A small image classifier, trained from scratch: 48542 training examples.
Rows from block 7 of a small image classifier, named by matrix and row number. Rows with one number belong to one neuron. Each number is 128 + 24 x the weight over its row's rms, rounded and kept within 0 to 255. All counts start at 0. Numbers have three digits each. After the name is the row's rms in percent of the matrix's.
After each neuron's rows are labels from the 100 images, of 14976, where the neuron reaches its highest value: "patch colour" is the nearest of a few named colours to the mean colour under the peak. Only what is clearly more common there than usual is listed. The data: microscope photos of single blood and bone marrow cells. In brackets: how many of the 100.
# fc1: MLP up (model.blocks.7.mlp.fc1.weight, 1280x320), inputs 160-239
# fc2: MLP down (model.blocks.7.mlp.fc2.weight, 320x1280, transposed), outputs 160-239

fc1.530 097:155113101123131138101127144131132128126146136107121130177111129120091168113124128131115148122126167106135121174111093156156147118139135124092128136171111124127122100121132129126117169129123160127151129186138143143115126116139104128139151086
fc2.530 103:113128094160128115165134114120112129141119066112136056091082124125138099114112141106144106117082119114112135146126150162124096061149106090184135109127097146151110142140133125166142133107147138097114110140145112151133124123099128123112121149
patch colour: white (46)

fc1.500 107:115120132145133097110132098140032147103093114129129135125120143164128159114108166123128147125129093137156144077117134116102129121123142142150119089110079163126146122087148118153095122125124085138129083131125114088140116073129131069134115146
fc2.500 099:132122079114135087135132095143130144110111160131147122109123137121167151098132158146127128128131152124093126118141123144131098112126100146143076113106159151121107116123145110130135135138134092107161141161117128108146162140137118177128096128
patch colour: grey (50)

fc1.704 104:111123118155164107112127146100138114128078116138096150146117123133094151085078131121111129177139107152120107096135063144128107151131118090154139138069116177154087114102127134123141134119125159111164121134167158142139119073127141120092125120
fc2.704 099:190104118129149132155158107184101154124128086129163154060117142129106135127108128083128088126125127133104136143136125118158157124157181145136159164123124155118122110116101143110072156134083135135095144114144093098145147156127116144145141084
patch colour: pink (58)

fc1.617 102:136135161159179106135129141144132147093103119105149190121193118128111095145198114156115091169107104177128140104157128125174125085104160087203126116074117135158160079101149111168150191136133084133162127120071083106116105116126138081157120137
fc2.617 091:095139161140087129135109118124150105132122101147146130120128158150092121115086127128149130100117161058130160129103065146112135121142119117134164154163128155175110132132116133135121116147115128125098166107115109122119122112140089146119179171
patch colour: pink (64)

fc1.331 096:069123101158133089096126086137119110087132100141127124147100135162113107121130174129134215124125153150163109118139121101118129111143120133132135139132078112124103123121163178164094170110091173111170108191127171135141084107145175166156140142
fc2.331 093:131132131107132127095133139095113138104109154125127144088129148138111132138131112190133128067136134142089122155133157160121085061128111101131093162133154162131120120127130122139127071149131127125130103108093124125119118120102119114093110116
patch colour: grey (68)

fc1.145 105:155136120120146119118192138101101157140127151137090126143106125172095124109103163119138128092117093143133116158121134129083118136128103127141116152133129128108174150088151093109152106114132140126179166175177104151100118128095123138108124139
fc2.145 113:100129081126150149078112132128154187135123131154150079134107118133127122133123127124137112142154120146129132139099109105109131096143131097129069137148157145111155129159105127121114127127114089111147128160120111137141139141135140109107083088
patch colour: blue (31)

fc1.505 101:128100128149132084127128126119055123139130135146130133152129099125131114134166127131146113111139126167130073081153131110138159132150115100142122089118136126125167090092109098131144083134137154212126137149137160130101124128111152074139135103
fc2.505 095:139175085162174130054127167123134121164123134103129148120138121143131137122127102110127100110126104149134160122146144127116137085170108154117065090142119148113156066125132133140175087140137110127128127166109150117153122131094155086134099102
patch colour: purple (92)

fc1.755 100:128103125105170131137127111134124143110086199090138122116148106149117132125139129128138121114115146146157128128133130078144119120125116079097115150073122171080126101116127144145134086123135150107143152149094131120109102111127163058072131116
fc2.755 100:126106106101105086126126134162127148117172187113147142145132146116127133100103140107092109127150142136123157104125122142106129135115126136117109116130116118124131135109125098119127147148143127125100150128107130116138108090118098155127169174
patch colour: pink (54)

fc1.184 103:154122120134127080145116176183129144130124131109133134109127153118127108101160104109125131171129131113170116116143120144153129117128096132138128112133135134110141104147145138109088099138202127161124114122128131144118131107128137139095135118
fc2.184 099:127131124134166095144158141126120131154142134107121152088055134147118109131172155127125122122126129127101131112141108121167126148107124154122129107151116131145119125154135125151099145129111085131081138133165153125112132140106138134124104127
patch colour: white (40)

fc1.397 106:110119094132132102137138141164124093128110125159125127188103143158118161125117177126087132136124148092146085110073136097151125134100086089137169131138120122106133112083077141133176147125120158090126141132176101118103122137146111124087137130
fc2.397 102:118085094193155125144122128150115142106116106151130108112149116112150107143108100127153096088121125112128095109131095123144116093157134138118132149153132186131120080125098131159156148126088121112133121141121123152129152131126101116101100151
patch colour: grey (67)

fc1.687 096:115055159159126134150162148091115130114129158097130104141126140134128129116115127145184130162127123158126139117082116113134102133120128149161122128145062119174144124126114105107158128154185078079090130127124140147128075134152152102193131144
fc2.687 098:131163142102058134100123170149097063121149141076152132127145148143109143128150118129126153158148145124118125137168123133159099164116127148199147137158137129154132129061130144074151131141137135140156130123138141132121105128142130112146131146
patch colour: grey (53)

fc1.176 092:122145100126126129133151124131133084081144116146110120188160120151139116106091138144128130117119133120119128147120116100087146131082130133102174153124129148149125170133141140125153179121162093079119129127123127141128100109145120111099096133
fc2.176 101:090136103105193130072144122146106129150099155132111121157129119115159140118158103113131044129090095141144138088163127095083164103148144139108083106127152142097174063108112129137117113135154129127131109198110149163106159125131141148156116117
patch colour: white (42)

fc1.688 097:168114156127113149143124130128130154130105157122073128129196102115141138156051109177137122061131128114079108106134123097129127147110094130129131122133142127126130141116130192129058124143116147164077105121104122094090142128103134090128086124
fc2.688 092:192105136090114145173149109129155150135165170170177115162142130083100161138150165107094153122130119127084129153139158070133106145149137142125161139165128124160132152121140114116127160124132124130147163137135143104143131154153118194160121143
patch colour: pink (62)

fc1.684 109:154137125129138146137131127144107130137125150136120205127107062149135127106179141109133077108123084151128144119116124140119091094129162150130135124128155128153192126127126069123126142123118132135126155195057131143130119167122157134153086144
fc2.684 096:118151120158129105090118060135138128096118127180136100101081112147113130132113131138143139123114125112163149155131088111118113117188120121135112126142119171129129122152109133138093134124134118133109156120145101060161153142119114146142127145
patch colour: purple (87)

fc1.321 103:134106109176211083116152133190122099093126138155097130145147127119081135093143137120148123121118116134112171142065108097163101112128158139132190152125111131069121097142128155139113111126147131128128115106150145148137101090101130126128119148
fc2.321 100:121096138152110069100130145147141087110161139106154106146137110132074162125107146171096096130092161108133124137132094129137121088087108088132134154097115138128140123147111087136135134119156205124129126118132118121146132111121125108145130118
patch colour: white (40)

fc1.8 097:132117153174109128060134120138093138128126145104144146111068120173131144142136114135132123140194057155143139152124147125119102125110099147166144116131111143082226131130116144103096146105124180135110134143139118105121113129102171178133116141
fc2.8 085:138129154107093136138147150126128128119097104078127128143154117118099133133145115138104111117132090130101122165090135158086121110135091137145096071125069120131064160148101154182115126130156101126133123132145152122097141123127083150154151158
patch colour: blue (79)

fc1.636 109:133086127136142132115119132110131190134083168073137115117126114137060130163160105163142127118124155132106123141122143141125169134131141107143129123113151131108117123058142132133125116130142107138123144123123147131104100117122141097164155101
fc2.636 095:081129148139124094132114118139146143141072163147142105134119127151126121154132147132123139056149135085100134134135135147131102105174084103140099139104125169148130112204116139107155105169132117112157159095151100132121122129123132120125118154
patch colour: purple (70)

fc1.395 100:100123184137138115158149137123097147081098101131114123129132131125120125142100110133114102079117119146071117118142092108137156147151106090115114127115076126118134166133123171134099119205108139145133127113121164118106118106109133127161163122
fc2.395 114:132135092152142122126158153091147128130145085126091119135123117122151136128147110126139100137130097104151133111126084149112116104121152079152146120109095128131124121103112143131124117056111138142085124168140150137120130142088156128090166128
patch colour: white (44)

fc1.256 102:145129129164176152128138142118136140114155096142112147126144105094098127160137128134132115150106117147120108093145036097138131131141139122179169132080070136127158107103104079150142136134102144123126104118087128134118142114126162119128131161
fc2.256 091:157126091089080132137154070086171129142125127134128118147102119130118125087119100116127131150121110163112159132097133106081124181120077122132170094140110117148132130131132133133100138102141104154124108145119108154109116102108132144137114177
patch colour: white (60)

fc1.739 107:147118144117138142147160102133094058117098148124101133117158061129124118116126129117127097089117127124128122116155145145107110114127173103122125131145153117091123093112117143118143103194141121173143128130139100156108113128133142119127089142
fc2.739 102:108140122132163145120124108109174124106122115133133103156124100114113180126097130149165118119136083121135128137103134122119116108122138094142126135119108129144119111124115166099066122157078124148147122134097185128109135104133088111091114150
patch colour: grey (60)

fc1.481 096:122128056156123149079127132086129095151088126185125129134113135150094169135115132150153147103124092093138159140099126103162096093135160148135140155117127150155144135142165194136117148134128167133130097139128157131116149115137136149128124136
fc2.481 081:128174129162140118151121202139130107131133135107115128124154142177088155157121123112142133115114161086123129117140096157104121129127162131117161115129171137146106121123122128128118140117140130145115158145072127104120156131171164132093136120
patch colour: grey (63)

fc1.599 101:129130114150148125140114129205109120131145125125107128133142129061127112167144135085113103122143125144128076114126139105123149104149142115133134109227141116128124104082100130099140132138137108182146130107124145134105126112127130085115129138
fc2.599 108:128143117134140136116117165097165061182110130124106148131133157141125116128135144094113123123117115206135124119097157125158107086126132130150147098124048122127123108161147139135105116127092154135108104159124128143133075116136157094166121085
patch colour: white (37)

fc1.352 104:136081135127150141126187122126146113110126118155133129176145130085125121074142133151163121112107121136135099120144096126188093064127162130131154116113097119151118128095125134120130105162116115150111104127128139135092116162128140122180119156
fc2.352 095:108115105095135177198117131129141157143126123091141127128138145103130098142126120129136143128115130112143145151138130126157125142099091092134133144133137154170129136115163145134099139112160097122159101119137141131153123111129135111067087154
patch colour: grey (54)

fc1.151 105:133149142137122093117098127135126124161105118128106136149124120093099155124117145168181146118116132132088136099168160087118108109143112105104133127133132127152128117160148173105153174125108129187114107138127131115097172112120108124162140148
fc2.151 104:135115111135130177104145153108112113128102114134110133204089099146153132093156102131089146127100125089119125072130124134137143147138124176098098134099149084126147129106140129121163115130135142131105136156115127190110153136107183128102139083
patch colour: purple (79)

fc1.420 096:086095126188137119129193174107139129129130079120127119148128116115109135125114117135095136188138129188126174134138109130100128079099115112129174119121099122107128135128127136134138130181127103115130108165167129170097145120134124132136129140
fc2.420 085:096118126148117138132107129097152109129160138128146141108151130145131068133126133156128109125136138176100117172127162090106127137123125150137168160113086100142120112129133136151155152129121131115112127132151054100157122103151139151102161109
patch colour: grey (67)

fc1.251 102:125129197136154120146147122133063106094111064153129118161141158145109109128136135100100065159125128160131118127165120108149141137106137099161125081131117133152152094132153103190172181178159088121126117128084123149094127107102132117127138122
fc2.251 098:155143109170115082148147132146160166130121083149108152098134116148109119138097137126165136119088131102121155107114119123162131142136090122153156151119129127127138129142131146137116128123082098104141120132145111143181130143134136120121085122
patch colour: grey (64)

fc1.645 097:132148137133175117111153109124121161119121128092096128143136117153097126102117165148210130115145124165080100128121117145117127119126117131119116114100108198120147130092076079135138154104111144169158152098125158165127110102125131149109144144
fc2.645 080:117116166145146171103141126175087082128148107155120166106110126117135159124088115099139147111155136126053130098173189132122166187140129133138136142091176144104183102073123098100110169125068117128123104127128133122075135131145113137123141129
patch colour: grey (50)

fc1.426 100:140143127120141089143131152111109141102099128126181123125135128131118112103112145117129126116100130149129097085109132071128116145149137135112128131131071120071143140138127126157134167181189136149122132182118183169123102106086151113116154157
fc2.426 106:118082081142143125127128115118123159126126141154119142142098133098130099112121156150148105108138108115147135149106081127131100102115146107155147160134083162126083163120121148187184114121126110092100100112110130114150114098117120126129123130
patch colour: white (38)

fc1.537 095:135140125119132120110106132123170179112123131117122124141120105101130151162102125155116120130117113121129110141099088152110087122114150123132127125131139131120098169097126146133117148137124158124131114150128105160132121101059162117126121117
fc2.537 100:129150112119135181142124132124106129164094136156106134176108133109132176122167108128103100136108090142138096118111132090134133119133138110106125120130150115121108168130111140130139147088086123137130096138139121162175128162110179134127131092
patch colour: grey (56)

fc1.279 100:109126085124189130106079135172144090124101158129086154142075125155125185108102125158116128093132141137133125117089102157179137067126106106157127125109123112122127065162136176121135157126096092139116125158168082096143112067123124132108118172
fc2.279 104:135114148111121093132109139118103158129125146077157107133143130124123148121111131109173110095131169119096133147160137150118089067139153113151114100089131125127127113111137128156128164135152124128119153117121162098117142120121128098117092113
patch colour: white (37)

fc1.265 104:158121087142092114122117128125128080126136123092160164147129134094131164093166100124159155134142133114178118134137113132134112114097102119135172110144106122137149122136125149108107141132161187117158109109131155118125095123148143131098117140
fc2.265 098:126136114152107136159120125131132134126105158131181113108088129114204121127151110103102174162113135123149157141138138104144125144128079122157181132122119110104162114151107119146099144157107158155124108100091104130129127114128118148168127116
patch colour: purple (55)

fc1.287 101:144133078133226134119125113148134108116138148135091136148108120130098222102078121131113129079125129121113132178129119174156119151128096121153131138116134124114123097174128149147154119133112131143130139120142097135132118103124095108068129163
fc2.287 098:134108128088125097138136144120099120189154111082141119111134122120126131141128175106154085133134158139124126146120127134186127063122125101173119129109096161170124139119145129155142141119110151117132150127149137120128120132126113121092125110
patch colour: white (37)

fc1.228 100:107125097152121112104104135091105140123092125146114139176115116113127157123118142143132148124162129167130151131105135096126142083133122124133149115102100143143128137140120164133138135124104114135092124112142114111129144110135132120120123117
fc2.228 104:133131143112176105125103052117095127111129122138131097135101106132114118123121130102135113101140174123134115116121063102153157107153131110111185136154057135158112141138126148165172110152128109132134119151122129144088153127081118109105104133
patch colour: white (38)

fc1.732 096:100092130146137165126146133142136095126067147124127131128107127102120143080076167131123150125139124129108166116146080098103146135096123090157163151114123118133128162075101128105141117127135116134129145171155201133128158084117125131159077147
fc2.732 087:091104120124107121076108152188130145134171126093135137139164154063111175113131126085126109118134126148114095128152190140074135109084131130143064112133150139113120126139121109161124145106130148133114119154202115122117128101121122155135134089
patch colour: grey (54)

fc1.262 104:104101123150143150159194128120142143113125117145105126136098116155133147099128142125103129125130103122100147154122129142123167127130104147134146106126098094107116117076099129137185140177107150107124122152165152123121097078125117124119117128
fc2.262 105:133145124123122110127117127101151118088089117163124104123115105119135108167106135047145131130127149103143126088142124124140076153209172121105168128096148162106142106114139132104146121156118129087163127108179144128125156151122156127169077117
patch colour: grey (56)

fc1.446 097:125135046129095126093122144112132140155126128126070151180143102185153128097130131126121142143187164073127135144091129104140133136090096132110156128175157136123123154083115150102159113117132121132127116113118120130143140161139073127070143132
fc2.446 096:147114083148114188126132129129119197146136129188138078114151112124116142118108128120125118098126128164138138078121142092129123106132083115136051079114140191179139141129093118123118130111099124120129087124123093153114119135103130132080059123
patch colour: purple (99)

fc1.752 105:159144087140143093082136165170151068139143141134072096133120131127094168181130191134129160184121124190093109127130142129123131125108144123126138168161088116109106148126140170098162101125122151131106138107140122131120080108153145110113147134
fc2.752 104:121147117116119193081120148086125113141113137131127160145129100127139106131124094147129137131152090198111099127110103151132161103109124141128081110157145100120139115125154124128164121139113121133115146132151132120142110118149129129118145111
patch colour: grey (51)

fc1.137 098:087123091115156110117143139130130124108101165102128118178140137146087148096169192117137087126141123126109123125117136132160140109121098134107129092094129121134124103138093138113182139132138136109111132114174120180122086131126075109114125207
fc2.137 097:158128138128097076141169102115127093106171110060142087096178137140136162127115128123129155125135142130121120146137170147135144163145123122182144142133141111132127125112127151086092107143138158157154137105187185114134128085155127153137137173
patch colour: pink (54)

fc1.189 099:135111147142136115167145127080107168103081166126144121161142101133155089129175132128130175169168150128131122139123118109119115110153115123088178123117128139110129125127160131143166115131130130128105126121084176111110154097139125136132137097
fc2.189 094:132154154124140134137124078132133131069146118128108140133118124126122125092167147137131119194130119128067142150115125121115120134115144158130126117120119121085109150162085124191099112113161173131105130090070124125144138106126127123189157106
patch colour: white (44)

fc1.213 100:132166106171168135135099181148129119114139126110092121130216140133126121124142183144138157107151134141121129145130100108106152132140096154134179148190143145128126118136105111141149109127115100124136090118094136177139110048099148108135133141
fc2.213 083:110117134143139140095137141130164129151178125133109075102106128104114136124140142147139128122122085159179130128137135138142133063120129132115150108110126127115120124109154151163199145101113103123147104142139120136120071120129055128138106115
patch colour: grey (65)

fc1.227 101:133124135144114130152157149111145112120131139153096136102124113143116121156112149108132070099130147118108190109078176123074136133128147126111163139147121125116127110131098128101128125142098126125131123078131131120156072097134146119121146139
fc2.227 096:113132133140162143148154153109140157143114135170176114133092097119132155150131098137081125112133070154175130139146120117106111093128129115123109124099091124130118151131134115188168128136128152118122098168142078186120129115119137146095141139
patch colour: white (43)

fc1.139 098:159138148192115127128163127162112128141116105139071134110139134155121135128095129105128131145130121128076191081105113135109127091098130091127160156111120128128141101143154130130097124127111091114100141128155132134119117141130111112074125119
fc2.139 097:108068143125150139128108117145128133140107153163142104119112117178137113148144145159092113156109133119131116119106031087147131142087126116136089125124143155102140150129108109124092112117132182133126119092148116133122136129137127129117102077
patch colour: white (37)

fc1.166 099:139115116129125129068129166140139133085102122126127124148118153159137141148085131139217083132128155148152102136086129133142154093096174139089128128129073197112115164180140111112130137150157127121068108096125100137126104107167130092160136149
fc2.166 089:098126098155126134113129098099116132131102138144140138117130093120130130128110117164094109100143134161131143138119186119054097106152132085153091057096134132123145106136187109140149111110164120131133122129146143153125149084114124125163119131
patch colour: white (37)

fc1.163 094:119130151129141127135167137120145121130048122098050117133136123133083121148105088144128131123128111137096158116138085154130113129112111084117119117124126155170109102126142159139165124143143133133102130169154206155102082124139134129175117126
fc2.163 086:147130152163117177145130129143140125127162104132133170091115144123088115115131110125140137132134136126160166136150139109135125212131126144127187154116123138187128111079121137077127137148096123128144126129103138088121126167164105121163191133
patch colour: white (46)

fc1.402 102:140148131155193093135099170133117132098132175120112159120117124148134156105107133119120131132188143140111133164140118132158162129127103103103125122142126118156139098126084143115130135100119125137115124130130137110174048050126128112130124132
fc2.402 100:100080151153176111117109118108125143106101143123133146137157153131138133106110157140130091080119132106134116127132141130118103074163162083112112130052120159105128133121150131184165145108132114094126128140121155142144184125117132131101124118
patch colour: white (45)

fc1.275 102:129114081128143129127163113108094123077150168132112118169141116145145162125109128121129133137135135116095135163082129126091137134132117131083126151130121115069137112104112111119153129138144138098112102190137158148117090091171145080140146111
fc2.275 104:107126135173136104106147155135139109158137152123117107110095107150119132129131116131137094120127137134127122097129128113125108113098168093095134148106124120124133128097142154127120163195117140120113127194143125148137123100138110124174136118
patch colour: grey (53)

fc1.6 083:115169167139119121129129127131134110106116127103134117120146127144080166158101156115121132065114102182140124115124133134084069143124164092153114155124134151108157116138129111177099102129117138138096100173145127134091085078116155121102127112
fc2.6 092:113072099132148166125127139130129156173146146145155126108126156134138128118147131133078130141093139160142113116117117117129109110115086130122034112109144172135173149148120077152119123089155151121103040117145111134146101126090175162098071120
patch colour: grey (77)

fc1.123 111:137121128124117139125118136103123164132088174138092136121143121149118143115084127154128136123133133117076138131080125075126143128127121133122143137142162123073117129102128129159080117118129124154137146125073077080112133100134104143127121122
fc2.123 100:121124141148119124095083138140141109109156134183134128146151133078092153141125136124135142137132113131145114106130127092125129105138136146113102124126131144149122129125139105118102127124114163156091137107127091121130119148150130168149122147
patch colour: pink (73)

fc1.373 089:085121140118122105127176127128124121140169098131113127166139118184072132125129116075122105147124103137138061161128137145081144109130129097144159113143093137129103128168089135176178119120134150137150134131143112128105156073138112120128145127
fc2.373 081:128139116106132115126130122131157120115101094121131161156171131125126123129104132140111143119130144136110111125143152132100135077149128139126017123125097133100122127099135170160124094089151131125188095152114107118127114093161145127107091155
patch colour: grey (58)

fc1.254 100:124105123119153124107129116138134152149138147138125129126103078153140140129078141098094106127131086121119138126192136126139127151128146132128105118097108128100097162071105123180085141142106102111130125121152114122125133070069129129099096117
fc2.254 099:093103160134151086140126132146051122125173175094130141133131165123133212102123101116102127123139167120143117128131184129135138127177155107125132142137168085138188125166135128114121179133113084135126138110103142127130103137111158128148153132
patch colour: purple (62)

fc1.309 099:131128117146119129066130168117113129143129132133108128144140112143151088127117157123140146118168113102136123121078131117084098116111126154122127103135134112109135142173143130102167103139111141119128127149090165125138125135113089105130125130
fc2.309 098:118140109130110128148100109124122130197141133175139106086122128146150127159109136153149130175136131126155147130065116105170124120101104085147155128091127128098133197163114133111174158130136124086127129125131068072141088117086126130128123144
patch colour: purple (57)

fc1.483 103:140122119129150131135152145111131133147135112156133189141116128123112132141140140123156151126175129101118143128131098125122081150119114122136172137115144160108166130107141154098183134127142154112135142171126189105115130134123142106107095149
fc2.483 088:119159117122129188062110128125121127133130122127130128127129117152134141131128116174126142133127149175168134122122121087134166113119132119137082136131140129145168133124141123129123091103131147132124106151115056117166135125116177131123114093
patch colour: purple (70)

fc1.542 098:140129106130141102124125139144147128127157127083125130126130158120143197180135112161129127137129146133136084137137110166112126162055126119142104123141126122146112188105144139128130149128118159117152105165139098087128183131074119127105153134
fc2.542 099:123136128165164164130133118115103152140110105188116124123094113153124149130131114160129119111127128125181081103102112096129157133167134105124137145138121130135116172149094112130173108124154103128080128099129136145121123152082158138067137107
patch colour: purple (55)

fc1.538 099:139122142122134121149129128130137131151128092136105140125156114150134137131108145109127113082116138102083147134141153153095116127139127127149158168116113138140146119122114087165145114154117085145135136124123099148058126127120096124065127176
fc2.538 094:134142106170144146077070149173142123140127141113157149124096132111130127132132129126153104113097125146114150139140129121132122128127139162121098096198119163130127090135079143149125114120128129115108144151119157139160101130130149114070155161
patch colour: pink (62)

fc1.374 097:102128104128158146123110124110109160093089178121144137141091094142076143129080113170162106135130124139116103113121125139096107150101167124132114105133132099111112124132079088189163120133128111109166156147146129116104117065130162111128081134
fc2.374 093:109106089128125098058123114106120140126166153139117139104144094136099144131076124128129132130139129128043131099124129100170133152102130104131134123062184139174133129141124094118125158144114118138089086110133109119170154158078126139165122108
patch colour: grey (57)

fc1.307 112:161112110123140109132168171104132151124148136105108119091127128127112110110138137117162071175147124147098093127138166141092121132114127115169118137121076201143123129114125105125126115140111116151177167126130112103132133118112128123132134214
fc2.307 121:114135153148113144136131098117130131125113113167166092110122114120141090096141143111118145113103105094102150183122152130118163137114115122172136151142157139088126127132094108123135122109105140110136158129105116153129169168129120139104129117
patch colour: white (37)

fc1.583 098:131115112148134120137163132128117077110092098176126124147117129100103126096114147132133153144158128138119164103169077123128113114083103118130178153132129155105126191085114131127108122138148138105104106134126179135126128083174130112109083139
fc2.583 103:104134125145134142119137150186084152129124142062146129157151131104133119109120099144146112160144113155095120112151157138128147123127129132129082160168126110120125123117122127143125138126134141151118090129158134119119127118142125122113173112
patch colour: white (52)

fc1.587 093:124160124161156118156159184112127133074168141130121190161106151112143119108131142167115136133105127126140142098140080143135143128109154116120138105124148136131176114130129119172171163157178116118084137146110121132132128137147127109123084120
fc2.587 086:127148152119136165085128139122136132087116129161156170112139128128121124155127103137095117111189109143182112088156141099097126202125133118122093113099137143121143109134131106134132140120159138136135122108104112123146120109153138135127129130
patch colour: purple (67)

fc1.345 092:144117130119129128148133167155107136080098152140128211124114095172136122097136120090113135120163094129118156113149129129137129137095184114119127136127094129089136157078074124123128105161151093099121169151145115145130128133151150129114111189
fc2.345 095:111146137118118122123123126110129105126113195125133128101127114105159097164128128137129129129132106183146149128164147111126144132106128169128147111169076124120131127102135149177128121110106115123133121116090103128114106108123131081104192154
patch colour: purple (80)

fc1.493 091:133138096128122118138126115113127130031087105097130129100132106181101154173112115194152126113127146146049158172123140162095128118115110120115129130161124131133144173137175116132112113156120132138124130158120128150108105128148132148145138130
fc2.493 092:151156178157131127122188168125128089115144114189130096112119128098111179175155080141141181120163080135130120129142157070138129153135140128139115123128114101132163130104124138072124116133142138162085094095139141125114103123168136121187188133
patch colour: white (49)

fc1.527 099:123126132153135131136166158097094152111133150110133126119111127178130135084095147125117127143123109146130134152098148108105105144126097137126188142085105137117155144119144125116125135126147114069092131166122128158136121130143122134156132131
fc2.527 106:155132124155160128090099153143148132153126143116126141129116131131108148169089133137121165153160108178134114044129097126173065144141128135088128180143118128169143125107160154103146128145113140131161141197142102173106102104142102072150097124
patch colour: grey (52)

fc1.142 088:143093096142126118069124120115132114140133126135129146112118124123121136146162108132135127171173107125141148172161156147119058117110109131145147136120110116124163131122107130086103132102147138134109130128125142121122130144101166140121105165
fc2.142 078:128144170111136123135109128110111136128130124105158123129100112194131126140128136117100124133145108132118121165090122143127128117142108130132125136101059140138122121123124114166132099137133101125135123096105172129125152136097132100153128139
patch colour: blue (64)

fc1.49 100:089129140153108147128130142124131132155121180131147094167122120114159124119104132172121171124095138109085127129108108107126140121144132117124121121162099153134109154127122152216157112134107175173132112133106128151022154102118157133131116095
fc2.49 101:111111090104130141119117116101091192130113127181129109139100075115104151140165127114107095124117098157130122115125141125094143108129158129127131155103137158129089168113082133151121135122113113117169134122102105141187124111114122129144130090
patch colour: grey (73)

fc1.435 092:097051145153127138151130150134128168131053155132139179128114052154097090095128140114104101109121095085130129125114127105119137112128186126143153128136131126089132128113065124134148115177179103126119122158129119158129156142122141120137103144
fc2.435 095:129153161138112138106117125127147108090090150177108098110123078151124112182130134154110147127163076153131120141130136081125141101103136144119101124141106119132120162136117159129126110079133124136100112092133085122121131128132144084115141140
patch colour: purple (77)

fc1.608 106:173125143126125146106141105127130111086075101107129178128163171125131171156128130120125132138203131125130122131095121124144153119105152100130127091121129113129122147190093135073122135134133076154120099136142111163142133122076071122127129159
fc2.608 117:140131087148182130087098132139133118089135150125128111126124125096100164150140159099112118084157137130134083130156146125121130154114147149114110124101115118131070151160111152144120130131137117099119128116128124170144113125154117131133142142
patch colour: blue (26)

fc1.614 098:128116079161118112129110148113149149106139135108120145128118129128101164115144127144190131144154134098125144121116136133168128138064108156125159095096155147123138129150141130127112142128128131130102107180159147123142136121132133071130137134
fc2.614 105:156121126117090112123135118120098098132135141091096128129134120116127108141120105119128173102134158114122103074143126143138142148111138172142139134111137117128142083074186130084126134137135155170131122163129139161120116177191116166129127125
patch colour: purple (76)